Weights of a small image captioner.
Training: soap at rate 0.00083, batches of 256.
Data: trained on photos with spoken descriptions (Open Images, Localized Narratives), 203450 training examples, 7.4 epochs.
Rows from block 9 of the text decoder of a small image captioner, named by matrix and row number. Rows with one number belong to one neuron. Each number is 128 + 32 x the weight over its row's rms, rounded and kept within 0 to 255. All counts start at 0. After the name is the row's rms in percent of the matrix's.
After each neuron's rows are labels from the 100 texts, of 14848, where the neuron reaches its highest value: "tokens" is the input token at the peak. Only what is clearly more common there than usual is listed. The data: photos with spoken descriptions (Open Images, Localized Narratives). In brackets: how many of the 100.
# fc1: MLP up (decoder.blocks.9.mlp.fc1.weight, 768x256), inputs 104-155
# fc2: MLP down (decoder.blocks.9.mlp.fc2.weight, 256x768, transposed), outputs 104-155

fc1.178 105 [ 68 124 121 117  96 124  89  60 115 127 110  46 118 144  95 154  90  91 110 204 144 126 103 115 105  78  88 138 134 115 118 122 120 199  43 152 128 159 146 123 142 152 106  85 113  98  81  52 151 198 177  94]
fc2.178 104 [ 78 110 121 177 103 153  95 103 131 133 127 138  94 170 128 102 160 154 154 171  86 150 134 134  94 100 180 135 135 215 120 145 172 134 148 116 143  76 159 132 147 189 132 126 153 138 124 111 118 157 121  77]
tokens: "a" (24); "the" (20); "some" (11)

fc1.481 097 [142 140 109 129 145 128 170 134 128  92 113 141 129 113 154 141  87 154 172 165  68 126  99 155 103 129  66  79  89 123 167 118 133  90 167 158 100 163 159 125 131 128 128 134 144 128 123 100 145  87 128 125]
fc2.481 096 [ 98 121 137 144 157 152 121  90  67 180 134 136 125 147  85 143 104  89  79 137 111 133 136 151 114 129 109 147 117 178 141  64  91 132 128 114 174 106  84 161 142 128 191 125  72 122 161 121 107 131  63 124]
tokens: "on" (38); "right" (37); "left" (16)

fc1.758 102 [ 90  83 138 107  90 177 103 177 132 106 133 110 125 108 169 155 110 124 117  89 193 106 121 122 172  81 131  85 110 156 161 135 148 145 101 129 170 147  93 158 117 102 120 176 129  97 167 131 185 118 175 140]
fc2.758 105 [106 217  88 129 185  63 158 206 111 162 102 170 108 122 162 133  99  94 112 111 140 104 140 138  88  95 132  71 135 131  66 114 101 174 129 118 110 118 139  56 173 170 122 107 138 137 100 141  72 186 124  92]
tokens: "a" (34); "the" (21); "on" (13); "to" (9)

fc1.562 097 [111 142 141 173  63 157  90  84 180 113  94 153 145  84 125 204 132 120 190  96 126 151  62 172 168 112 121 154 146 120  91 137 125 131  87 109  46  89 122 135  85 159 167  65 121 112 150 128 188 201 125 132]
fc2.562 097 [146 168 104 140 119 131 124  86 101  99 115 147 171 114 104  90 138  98 112  71 138 167 143  98 131  99 159 116 108 159  98 189 142 127 131 103 147 203 125 109 100 134  99 168 121 152 153  82  70 106 137 120]
tokens: "on" (38); "here" (17); "there" (17); "like" (11)

fc1.302 096 [ 96 145  91 153 147 164 155 164 105  83  87  70 143  79 196 151 149 123 140 134  60 113 126 174 145  91 133 149 101 102 119  83  86 121  92  97 168 129 162 155  85  86  82 127 102 118 113 144 146 115 111 134]
fc2.302 096 [141  94 139 101 162 133  88  89 142 152 138  88 130 133 169 164 145 181 170 163  95 128 195 138 154 168 115 174  99 172 154 151 133 206 179 161 111 117 121 130 210  98 134 128 144 115  96 133 115 110 136 132]
tokens: "on" (30); "and" (16); "in" (12)

fc1.381 100 [ 65 119 158 151  85 176 111 176 166 154 127 118 133  98 146  77 175 161 139  83 108 168 119 143  65 102 112 141  93 188 113 110  93 147 113 178 125 116  86 180 131 149 131  75  74  95  94 159  83 122 128 172]
fc2.381 099 [193 123 117 118 133 112 137 129 149 138 107 160 154 172 106 138 162  97  92 138 119 100 172 154 164 188 165 137 113 176 159 178 140  70 139 164 172 163 132  98 131 131 158 103 143 158 152 158 143 131  93 181]
tokens: "on" (25); "it" (8)

fc1.717 100 [100 125 191 109 103 128 102 166 149 145  92 115 134 122  88  98 131 127 156 102 179 121 120 139 127  89  98  93 129 127  68 137  94 164 111 123 123 139 124 131 125  38 160 121 137 101 211 110 141 105 130  80]
fc2.717 093 [176 126 112 172 165  84 141 127 100 106  88 190 116 162 110 169  94  72 135 171  86 130 128 143 109 140 146 110 115 160 204 116 101  87 107 133 106  73  70  78 125 152  39 173 107 177 146 177 155 108 141 133]
tokens: "on" (48); "see" (14)

fc1.153 097 [162 136 187  44 167 139  98 107 115  99  99  64 119 108  93  77 163 139 137 173 133 141 153 106  57  89 129  94 136  78 134 120 107 108  89 152 128 150  90 100  94 119  94  91 163 156  95 122 137 113 148 148]
fc2.153 104 [117 135  99 173  87 101 138  49 143  96 102 157  57 119 125  99  90 119 124 131 129 164  98 190 135  67 171 129 145 117  88 116 133 161 133 124 136 173  99  77 105 133 143  87 169 234 113 110 116 147 117 116]
tokens: "a" (20); "," (17); "with" (9)

fc1.91 094 [119 113 149  88 145 120 171 178 124 127 134 122 184 130 130 131 125 128 113 154  99 123  79 105 155 147 132 122 102 109 159 154 104 151 121  93 176 164 143 136 133 151  91 118 109 123 150 137 107  80 121 127]
fc2.91 094 [115 143 155  77 205 119 187 174  96 164 136 126  80  67 220 135 142 126 138 140 122 164 111 107 157 156 138 135 117 154 109 104 179 143 136 148 131 125  86 161 158 146  78 127 185 123  92 104 129 137 111  34]
tokens: "a" (51); "can" (49)

fc1.235 104 [109 179 131 110 134 153 117 147  96 148 106 157 161 160 165  56 140 127 167 100  91 143 129 111 144 111 126 127 153 112 112 138 136 141  52 102 128 144  99 180 154  96 180  91 121  52  70 162  99  88  83 105]
fc2.235 101 [154 107 110 150 176 114  90 110  99 178 163  67 100 148  91 103 140 162 152 133 146  41 173 155 138 230 110 177 150  65  56 136 159  96 126  85 144  81 151  71 155 116 139 117  63 139 104 171 114 164 132 112]
tokens: "on" (23); "are" (13); "around" (9); "plants" (8)

fc1.293 104 [134 150  96  87 149 134 124  97 178 116 117 100 112 101 114 100 108 148 117  67 129 162 109 165 134 166 124 118  82  88 167 149 134 143 199 111 131 157  79 171 116 128 145 146  67 119 130  63 134 105 163 184]
fc2.293 098 [ 91 159 172 107 155 157  86 115 157  82 136  81 114  96 105 128 169 137 116 146  76 139  65 125 165 125  54 161 142 160  88  96  66  87  75  98 102 135  88 146 162 144 120 122 142 125 152 183 129 102  31 156]
tokens: "on" (53); "at" (24); "in" (16)