python train.py --cutout=0.25 --encoder_depths=[14] --encoder_kernel_size=9 --fusion="cross_attention" --label_smoothing=0.1 --eps=1e-08 --adamw_lr_other_params=0.0027
Rows from block 5 of the image encoder of a small image captioner, named by matrix and row number. Each number is 128 + 24 x the weight over its row's rms, rounded and kept within 0 to 255. All counts start at 0. Numbers have three digits each.
After each channel's rows are labels from the 100 images, of 14848, where the channel reaches its highest value: "colour at peak" is the nearest of a few named colours to the mean colour under the peak; "top examples" is what is common among them. Only what is clearly more common there than usual is listed. The data: photos with spoken descriptions (Open Images, Localized Narratives).
# pw: pointwise conv (encoder.blocks.5.pw.weight, 256x256x1x1), inputs 0-85

pw.251:125159126165139165082170129139098101148164113178105144146126140129160159101165097152145151133132127109187134101142146168107108138112176153116165118118157111094140135100096135145142142122110129169135171101133157117110147099132120157102130147107128153120117105
colour at peak: black
top examples: text has "woman"; text has "black"

pw.28:146145122104097170110161129201132125120139091142144147110114150155154157128134143121100133125155112095138119147111096162170114120104156134127144132076126151072147114134120111094113138096144139144111129119138117146127151111091131108121110157163141090137105082
colour at peak: pink
top examples: text has "sky"

pw.241:133150124098147086117142126150107117083132104111111136077142169116152183121140105117159134160114146152156116108117135090159113145145110154163116086096126140146141090143140120139137109102127136148151113101077137087122113134169168153162105159136171093183101085
colour at peak: white; pink
top examples: text has "text"

pw.40:125124096111100103144149125157109099149133128166166180125124098152085144116104165126162133119162119158137106116101084159119100138141156136148112125132111137112065109168108083138090157140189127135187145143128106126134111136136128122105098141125167153116130171
colour at peak: white
top examples: text has "color"

pw.95:143143158148100102127134123122102103139123091111156147181126140138127137143156111111086134106120139123102115113118113153133174118141147100119140100142095131081134141139138169099155103132160164145110117153112076073175168152115156095131124103092144169129151139
colour at peak: black
top examples: text has "sky"; text has "buildings"

pw.76:144091093104082144142076109144136111140112140128115119156132146139116155101096153124160170157087131132151110121143126136127124141132105121152119125136127126135116146183092098107108161096145152111134162109129119123139111097184147091095133136096133099106142157
colour at peak: pink
top examples: text has "sky"

pw.109:112143154122125118098136136133163122147196157159168125132133110156172171146129119122138118132111084112155193172106115112122144122130153157142133101095110133122107143124161136103152173159160138110163138133128088138098134095106133116129131172120101138139122132
colour at peak: white
top examples: text has "color"

pw.103:156090129126110145134068156131101174105120131111162153130109099096134117104098110107095125112177140145146134139117146097112142123113125112128117071060134075139095126097122156098144104102135121100110152123156115114120110139122183137127130140103082138139140121
colour at peak: black
top examples: text has "playing"; text has "lights"

pw.21:105122148194157110101144148139136136162096135121104100105103160134156116160165121144123119130134135162122089101098119117161132113123116136114078116107119075101142109157120132126124120137096112113091166128075147126100145156162088135134100153127100134131146112
colour at peak: black
top examples: text has "playing"; text has "holding"; text has "guitar"; text has "man"

pw.165:143116102152072127150151141123115121112123137187104119111170122155103129160123135142126166159109133123137116137113139122145123117184159086156122101129127132116210069139110086139091143077145125117145179096132125132113098120129092145140118115141107123137092143
colour at peak: cyan
top examples: text has "sky"; text has "grass"; text has "plants"

pw.157:151128149091163131109126184130111117137120090150133132106154108150126152126094167128159101107132109092087135128127097133119103180130116120132096118116136113136151141127156126179157148131150117116132125161108133142082126122117148128092131076124146130119156121
colour at peak: brown
top examples: text has "trees"; text has "grass"

pw.65:106134205128115114136141166197094073154124128086134142124132099101098094108121132111097168122151148132123154090135181132144176087107131100147123101110126131101087150100134120197141112141088109145121118127102142165123096123104151129103141094147150112130119061
colour at peak: grey
top examples: text has "sky"; text has "grass"

pw.201:106133125129137107112092136120104159142151128157184154126155074149119161099153146085157151105086116140135154176091111122138155128137135155132130129104127101090111160106136122153175090126133153063161167104130140168082130141140154166114146139116159073157128105
colour at peak: brown
top examples: text has "woman"

pw.57:133116149139142118156109110131159125173135125137163178123128132127107102125114142138153148112143155124130092122158132152112101152111076147098067082116087123133161117136143130139149111070113125143102158102203120157163144159126146141126174091172157145152128119
colour at peak: black
top examples: text has "standing"; text has "wall"

pw.80:142094115158092076102131114162115174138141144118148116134118126158140147095084137081164162099115095116086132119103140117140109135114105109090108116109145123117116126137110099177103138141200125109113101103146143110145140118124146157067086115106108116133103170
colour at peak: white
top examples: text has "sky"; text has "trees"; text has "grass"; text has "water"

pw.185:096153105118130113119155127120150108098111100115121087084173111177130137123130132131153141108102104123124096143113125142124163088139130136142104119153098126105113112142144085122143094132131121110110121098123160141130109122161094132194127152082115127074155138
colour at peak: white
top examples: text has "sky"; text has "trees"; text has "plants"

pw.90:111103130103110120145116120139135105117135128124123122137152121115139151152139122128116120161137122094126128130132159149106131121063131145172144141140159146131160114132118105129103119158108118176138112102137124122134135095122140151067145138150146121150059129
colour at peak: brown
top examples: text has "trees"; text has "sky"; text has "grass"; text has "plants"

pw.234:125113115125198090075122160087119142098105139143145152139123158161111092141091074142138131134173148135169188107137150155132101133136092099124094120138134137111153164145122117140100129124110104175123142131083106100110123116157175089128117140120136128153106147
colour at peak: black
top examples: text has "dark"

pw.200:140187116159148127164152093137127141088173107105130157105123142127128132136127134158118178112154166150182114155090122188141158127138093143162112150117155148129117091122165145190139123094104110123132145197119175135153090118131146182139110144103111119113126148
colour at peak: cyan
top examples: text has "sky"; text has "grass"

pw.193:121137130136149121149160132153162115163099075115151125129121133109123121109128142138137118139140159121153107096128142140094123105130151145130133147120110114140187112120109148131142127115118155101138130088103099176109083103113132194100129121135151121134111082
colour at peak: grey
top examples: text has "trees"; text has "sky"; text has "plants"

pw.104:142127125201146102175142170091159123124152134105139154088128142140131131129162149092114131151130143147129153162123144157172112119142124106119163107172120138154097119181191125096127113105145089156092157130197098150134144109106136159106093120117176107075162138
colour at peak: white
top examples: text has "sky"; text has "trees"; text has "grass"; text has "plants"

pw.36:120169118136104141096111134121175120142132095146115082082112114126130120140133107141174123133103114138093119101144166143133122116097178153102114116121117141116133146123122125129139159135132127173118171143126135100147084089121121130111079124138161105146127145
colour at peak: black
top examples: text has "black"

pw.6:123113110109110117148152090129160156102053073105148099124139133125132127098101123120144151140112125142129135137113139153122119120152107115145111153126138117121145145131139094125144094129147130130154122127124120094080121146106129174121119160137135115117094095
colour at peak: brown
top examples: text has "sky"; text has "trees"; text has "grass"; text has "plants"

pw.29:120124121151102129129144107131104130133085125120121129139186142164144134166124125144114123143090168116133141118096192157124142144175108122114114120089098129125086103178150125163111110126126066165111134166153111079115148143083088126116152151079101092148108162
colour at peak: white
top examples: text has "sky"

pw.96:112177143127146092131128096133150146125119129133120123076137087168110131131129093140126102152123124140099135147146110165158131072128136166095137133134101140140161141147144149141129102082116143108120129129136134104097104103111150094167131186085152148136104100
colour at peak: white; pink
top examples: text has "white"; text has "black"

pw.73:111115102174104107132157134132129134135148126129129103128122133162090142155145113135136255109116111171114134119152125147125133118153127124136115129097098126111124149101161145130099157146184113120113116121092142130150115092095127148120149077156138110127139149
colour at peak: cyan
top examples: text has "sky"; text has "trees"; text has "grass"

pw.125:133147159140121119141136165187128135109115113099138121136133136110104117094090134109147106157118091140150116079118133144134101155166118136089133134101137100052135177137151114112160138136127126161121141117140130140119117103124148159151105112109132139155129126
colour at peak: brown
top examples: text has "trees"; text has "grass"; text has "sky"

pw.166:138101143127106123154120104078138139130130094109086114108141114166163139120085109144145197133130136096109140101115163135095121154124135104104129121115078061112124130117111143144132107111111082116134127101183127086161123144170131131115154144140135156162153171
colour at peak: white
top examples: text has "sky"; text has "trees"; text has "grass"

pw.39:150125089155120127137135113104105094128107118120118144104149139112146132133089192126137115151121119136140151103121127118115076132092099129119141114107160165140108129105135125126109130156093110130164115106133131157099161106107155087140120127108127157118124123
colour at peak: black
top examples: text has "sky"

pw.102:160092090154145146168127132141137130147126166122138105121156138109154120145104124107125081103132131127139111105111114155170134133119183111133175117095145099129120114126123100141125096119157131104134134160101156161146137115072150101129134160132126146145145154
colour at peak: black
top examples: text has "woman"

pw.12:066124095088134128108120127115122112155127145102145118175119116145158149123142117144082131114098111153115107159120117099108154114166099119131133126106140098137145114137114117128117086132095116141087114147125136131078151143138088135095127113141156101148108159
colour at peak: brown
top examples: text has "table"; text has "sitting"

pw.105:124115118154147139122158144173132163110140140123100105122156136133127134148108157152124102133150123125115107146134141139166111125105124137103153123109134110135148147123119137132111094176172101106153130149117115083127138095147163120111165114132140107151124171
colour at peak: grey
top examples: text has "sky"; text has "trees"; text has "water"; text has "buildings"

pw.203:176109107107158127163127082125149147162112153091117134146140086128120088176160135120116141112175144122088161096107111138122166087110108112107131089100191135100141140175143122110152143118122120119109151160119182133122113118155158110136116127135138140135167148
colour at peak: black
top examples: text has "holding"; text has "man"; text has "playing"

pw.245:098105115134143159155123137108139090159117132138103122115123113116136127089131115111077120157128174141098121148127118157150105142128105148148120122124154097132123141126142119117163095077139127201155130136159077131126151092142110151102160054135143157129125154
colour at peak: black
top examples: text has "lights"

pw.140:123127149098112198125135104097125101118135101125128115137134113084102122130151123110158097165132154092138126125169140145154139099129099135106097103110143134155108146123118092124208191142096117138133147143115072099101126144117112117088114093146113147164104140
colour at peak: black
top examples: text has "dark"

pw.153:128118092138149102164156150133109134125112116148083119133114131129152132135116149115142130099130125115122113139156158157127122118144166133137158052101112121125131157155111130115081149148084112104142114106086133146112145080140122124158140096107159165076126143
colour at peak: brown
top examples: text has "holding"; text has "woman"; text has "wearing"

pw.225:133087163162155112128151153116109165140132160119142190152122183142120125131171165128122144112142060120135148131149142108096162148153109105109134109127142159104124149170142183133118136137145151176159124102109167132143107147071120098178134117095116099118125132
colour at peak: black
top examples: text has "dark"; text has "woman"

pw.235:124153144132156143141154113124137128070088142125116139112162099114119115085103124115135193140143153139093167138113135132130119147106127113132126131129089147106126119091129116137111151115162127119141140101120097110096125104174119163167100083140112153130196158
colour at peak: brown
top examples: text has "trees"; text has "sky"; text has "road"; text has "grass"

pw.212:135121139131111158165141130121114132078157107094141156096130129128125146162143128128110139122129090150159130088143156157141149093129139113093183103140132132162136121167158133102102139113111146136097114151162132111120135082156138122140149139128101157153154149
colour at peak: cyan
top examples: text has "sky"; text has "trees"; text has "water"

pw.205:140141125117153119150130107157135101150136123154169122113164144119129160125136108075141164130120121215113141091133108150118125123116123126133118127167123122143113135109105138136092113106139140138168131120123146101122103120140124089091091129143125123068096158
colour at peak: pink
top examples: text has "sky"; text has "grass"

pw.82:120120129116126150107100110149090090107160112127126136125126135088149113195132123116109126131127169104129099110158089122182166128135136167171135124147135124141112133112114121125149107097095163110142107123149098101096144150064129186117086141155146136121116104
colour at peak: black
top examples: text has "people"; text has "lights"

pw.249:111096081138155129151175170143120110118101180123145136146103159116122134095116168137176130127129142131103131101120097128087160079142107136112150149133144149147118120085096142117151146130148114124085120122110112166126126117159113118142067113092098119140112192
colour at peak: white
top examples: text has "text"

pw.194:104093118161126157106101133135186100106114121175105192151097142152153116092118109122151135120115156131079164118123140149160094163137143139106123127169131064134143143086078116165112116143102145099140127140115144093156066160096122102119152097099130112138123157
colour at peak: white; pink
top examples: text has "text"

pw.117:147088134114119096145147135095158143134104113125141138117117112156134133115130134088108137082119079140152113156128091148120107115105183125149163148075127127085111097144071139115133093106119114125184138107122126134114136118137101093119098132164118136103146148
colour at peak: brown
top examples: text has "sitting"; text has "wearing"