config = dict(
    encoder_arch='convmixer',
    model='image captioner',
    dataset='photos with spoken descriptions (Open Images, Localized Narratives)',
    train_examples=203450,
    image_size=48,
    crop_scale_min=1,
    horizontal_flip=True,
    cutout=0.25,
    tokenizer='word',
    vocab_size=4585,
    encoder_norm='batchnorm',
    encoder_activation='relu',
    encoder_patch_size=8,
    encoder_depths=[14],
    encoder_kernel_size=9,
    encoder_widths=[256],
    fusion='cross_attention',
    label_smoothing=0.1,
    decoder_width=256,
    decoder_layers=12,
    decoder_norm='layernorm',
    decoder_norm_position='pre',
    decoder_activation='quick_gelu',
    decoder_mlp_ratio=3,
    decoder_head_dim=64,
    decoder_fused_qkv=True,
    decoder_bias='all',
    decoder_qk_norm=True,
    decoder_parallel_block=False,
    decoder_inner_norm=False,
    decoder_positions='learned',
    decoder_cross_attention_every=2,
    decoder_tie_embeddings=True,
    init='small_normal',
    residual_init='zero_last',
    optimizer='soap',
    beta2=0.95,
    learning_rate=0.00083,
    beta1=0.9,
    shampoo_beta=0.95,
    eps=1e-08,
    precondition_frequency=25,
    max_precond_dim=1536,
    one_sided=False,
    adamw_lr_other_params=0.0027,
    max_steps=5900,
    batch_size=256,
    epochs=7.4,
    lr_schedule='linear',
    final_lr_fraction=0.05,
    warmup_steps=1180,
    weight_decay=0.4,
    adamw_weight_decay_other_params=0,
)
Rows from block 5 of the image encoder of a small image captioner, named by matrix and row number. Each number is 200 + 30 x the weight over its row's rms, rounded and kept within 0 to 999. All counts start at 0. After the name is the row's rms in percent of the matrix's.
After each channel's rows are labels from the 100 images, of 14848, where the channel reaches its highest value: "colour at peak" is the nearest of a few named colours to the mean colour under the peak; "top examples" is what is common among them. Only what is clearly more common there than usual is listed. The data: photos with spoken descriptions (Open Images, Localized Narratives).
# pw: pointwise conv (encoder.blocks.5.pw.weight, 256x256x1x1), inputs 86-171

pw.115,097,210,199,197,186,183,168,121,194,188,174,194,200,162,204,200,210,190,134,215,188,205,131,226,219,147,214,171,232,204,225,219,153,201,135,195,211,191,208,174,229,211,150,234,215,180,198,265,184,199,209,179,240,180,202,218,156,236,256,206,194,242,181,186,198,252,218,201,157,205,181,150,222,193,221,168,196,205,202,159,204,181,146,204,184,221,223
colour at peak: white
top examples: text has "trees"; text has "sky"; text has "grass"

pw.73,098,206,165,199,226,143,175,204,196,180,213,148,236,137,201,189,149,160,169,168,167,162,223,183,202,216,196,187,206,230,196,210,185,197,171,215,204,261,225,220,148,166,236,154,181,195,168,227,190,161,233,240,199,152,201,194,169,161,199,225,200,217,190,224,182,219,228,193,178,226,217,210,205,204,203,271,212,221,201,213,198,159,163,204,249,180,223
colour at peak: cyan
top examples: text has "sky"; text has "trees"; text has "grass"

pw.185,108,148,223,169,145,175,218,206,224,231,154,172,191,180,190,235,162,108,204,226,217,227,250,219,192,169,166,201,224,203,199,243,196,170,170,186,177,201,222,172,171,255,180,209,209,195,191,220,191,215,172,185,159,180,182,207,220,244,185,192,179,227,177,221,203,195,201,196,193,233,207,256,171,187,149,258,232,262,210,178,224,182,236,147,239,168,235
colour at peak: white
top examples: text has "sky"; text has "trees"; text has "plants"

pw.200,102,222,171,205,167,167,209,206,145,175,200,195,205,174,192,188,186,186,180,267,183,201,225,253,192,182,200,214,212,198,189,211,237,149,197,161,187,196,217,195,151,171,205,172,206,200,262,229,154,202,180,162,240,203,181,220,227,244,180,187,192,157,164,182,216,189,191,179,222,220,174,197,192,220,262,155,194,183,182,200,218,202,182,182,178,226,195
colour at peak: cyan
top examples: text has "sky"; text has "grass"

pw.165,095,221,228,192,217,205,189,194,244,192,198,164,175,190,170,234,200,185,232,194,200,234,177,234,188,181,138,240,136,193,234,250,190,172,216,204,196,161,215,220,244,240,162,226,222,183,180,228,166,167,228,211,185,257,161,186,201,212,228,178,156,189,248,208,241,214,219,241,237,211,217,173,190,210,211,191,179,202,211,155,175,217,208,179,204,196,194
colour at peak: cyan
top examples: text has "sky"; text has "grass"; text has "plants"

pw.196,101,235,169,175,226,217,241,149,170,196,251,204,186,209,156,192,192,180,176,196,234,147,192,206,220,195,139,153,181,203,189,238,220,173,185,230,201,182,184,225,117,188,200,179,254,182,169,224,198,199,179,200,213,225,222,253,245,229,142,128,223,164,227,190,212,228,190,190,220,209,238,212,151,238,189,225,194,210,214,166,198,201,231,153,209,174,217
colour at peak: black
top examples: text has "black"

pw.234,101,242,212,242,213,227,169,202,170,197,206,179,224,178,191,180,162,247,206,220,231,187,238,205,183,225,246,252,242,164,188,194,179,190,226,197,234,194,238,205,232,219,217,180,161,182,151,217,237,148,206,171,150,164,215,187,217,186,179,146,179,191,176,209,220,200,194,192,228,187,198,184,241,171,194,212,215,148,207,166,249,195,257,213,290,216,206
colour at peak: black
top examples: text has "dark"

pw.105,101,180,226,181,147,187,200,156,222,230,205,225,210,168,185,137,204,211,195,219,214,195,198,175,205,208,228,214,180,236,140,182,217,244,215,238,174,234,188,191,194,185,196,234,226,225,210,178,193,158,225,180,269,255,261,232,182,143,137,201,192,185,172,164,192,176,189,210,175,164,273,190,212,236,202,267,192,214,168,167,233,175,214,226,235,136,221
colour at peak: grey
top examples: text has "sky"; text has "trees"; text has "water"; text has "buildings"

pw.30,097,203,175,178,214,187,194,182,226,206,228,214,208,189,228,150,157,219,168,182,185,200,184,188,232,163,206,185,181,129,176,161,201,169,192,236,235,173,166,167,190,162,206,170,199,189,257,159,217,154,194,208,218,178,252,178,186,176,192,189,213,224,193,183,223,185,223,200,171,193,136,198,220,185,205,238,158,196,206,188,204,200,304,211,211,180,226
colour at peak: black
top examples: text has "dark"

pw.28,099,188,249,172,187,211,193,244,180,209,217,239,208,259,215,167,152,189,254,236,154,226,203,190,176,145,230,210,202,207,159,189,223,181,180,251,191,212,188,198,304,250,243,193,252,171,228,305,187,170,245,216,149,205,199,188,135,187,177,217,182,212,162,202,182,248,187,224,163,249,226,225,156,219,201,222,157,240,212,180,218,139,191,183,254,202,203
colour at peak: pink
top examples: text has "sky"

pw.182,096,204,185,221,234,229,170,207,217,253,192,227,153,203,202,240,212,142,196,234,163,197,196,183,221,242,184,195,228,212,141,153,216,192,188,170,220,208,208,246,235,178,236,195,187,228,183,210,233,184,226,227,243,213,193,277,216,175,221,207,178,266,161,206,195,195,171,209,226,235,172,234,194,172,265,213,219,158,209,203,171,206,235,175,173,215,208
colour at peak: white
top examples: text has "text"

pw.181,098,157,244,208,223,165,210,314,255,201,198,192,228,206,145,203,161,195,179,163,180,191,170,183,179,258,176,232,178,186,213,228,227,240,227,204,235,233,175,211,197,254,235,191,195,178,233,198,212,216,206,196,181,182,161,194,212,140,217,153,143,225,202,208,210,214,115,177,216,223,204,195,226,186,189,226,188,181,194,176,199,171,156,156,197,174,230
colour at peak: black
top examples: text has "sky"; text has "trees"

pw.29,102,217,154,179,236,186,181,206,198,246,213,206,194,154,216,202,176,204,194,218,163,223,191,145,191,244,241,200,207,202,175,168,187,224,140,228,238,206,169,221,166,200,215,218,211,209,197,234,220,178,220,193,238,224,247,230,239,228,174,153,213,212,157,243,145,203,229,223,162,217,188,208,198,194,228,181,204,232,199,133,180,205,210,175,145,215,215
colour at peak: white
top examples: text has "sky"

pw.177,104,187,204,169,229,204,229,229,245,185,204,184,194,180,220,178,208,232,198,195,200,171,217,185,161,199,196,158,188,215,201,215,194,217,252,183,196,175,226,177,155,209,192,183,190,223,156,205,218,194,269,199,176,215,204,222,174,203,174,178,212,162,203,192,213,164,254,229,159,155,225,186,201,160,214,212,162,190,190,218,236,191,173,208,238,149,204
colour at peak: black
top examples: text has "holding"; text has "man"

pw.246,102,308,159,184,247,181,239,184,233,201,205,143,214,239,207,207,201,219,193,239,220,166,158,195,167,196,164,141,196,233,194,233,202,218,212,162,226,154,173,220,178,172,215,216,223,229,189,167,218,247,148,240,221,262,197,181,238,186,186,194,242,209,194,183,196,169,198,209,198,173,236,204,198,191,174,126,150,200,223,212,174,204,199,131,171,202,177
colour at peak: black
top examples: text has "wall"; text has "lights"

pw.104,099,179,202,197,171,172,219,175,193,225,170,197,195,206,217,199,157,209,214,166,147,229,230,185,156,222,185,219,178,198,251,169,170,257,186,193,192,140,154,200,200,172,199,168,166,197,184,240,162,188,198,257,192,205,175,231,176,245,197,234,130,181,209,141,185,199,165,213,172,228,189,207,211,213,197,183,222,108,189,208,157,230,224,197,170,202,166
colour at peak: white
top examples: text has "sky"; text has "trees"; text has "grass"; text has "plants"

pw.65,101,174,193,213,164,204,164,226,242,162,212,190,174,212,200,142,190,263,222,195,160,255,211,203,216,172,221,211,139,206,225,175,165,180,226,169,215,178,228,193,178,218,182,189,296,196,205,218,204,150,201,214,234,188,173,226,222,160,195,175,171,199,156,273,196,191,222,195,223,183,185,207,252,198,199,238,220,193,201,200,244,200,205,238,166,175,209
colour at peak: grey
top examples: text has "sky"; text has "grass"

pw.95,105,177,214,180,255,132,189,169,151,183,198,208,201,194,200,159,225,198,184,219,160,204,195,202,239,241,197,198,219,248,206,258,176,182,207,155,236,212,197,192,233,215,219,242,112,159,243,120,160,206,258,221,177,238,200,221,208,235,209,209,216,219,208,160,209,226,195,211,213,180,210,236,220,144,212,180,244,176,206,206,180,166,166,206,165,214,167
colour at peak: black
top examples: text has "sky"; text has "buildings"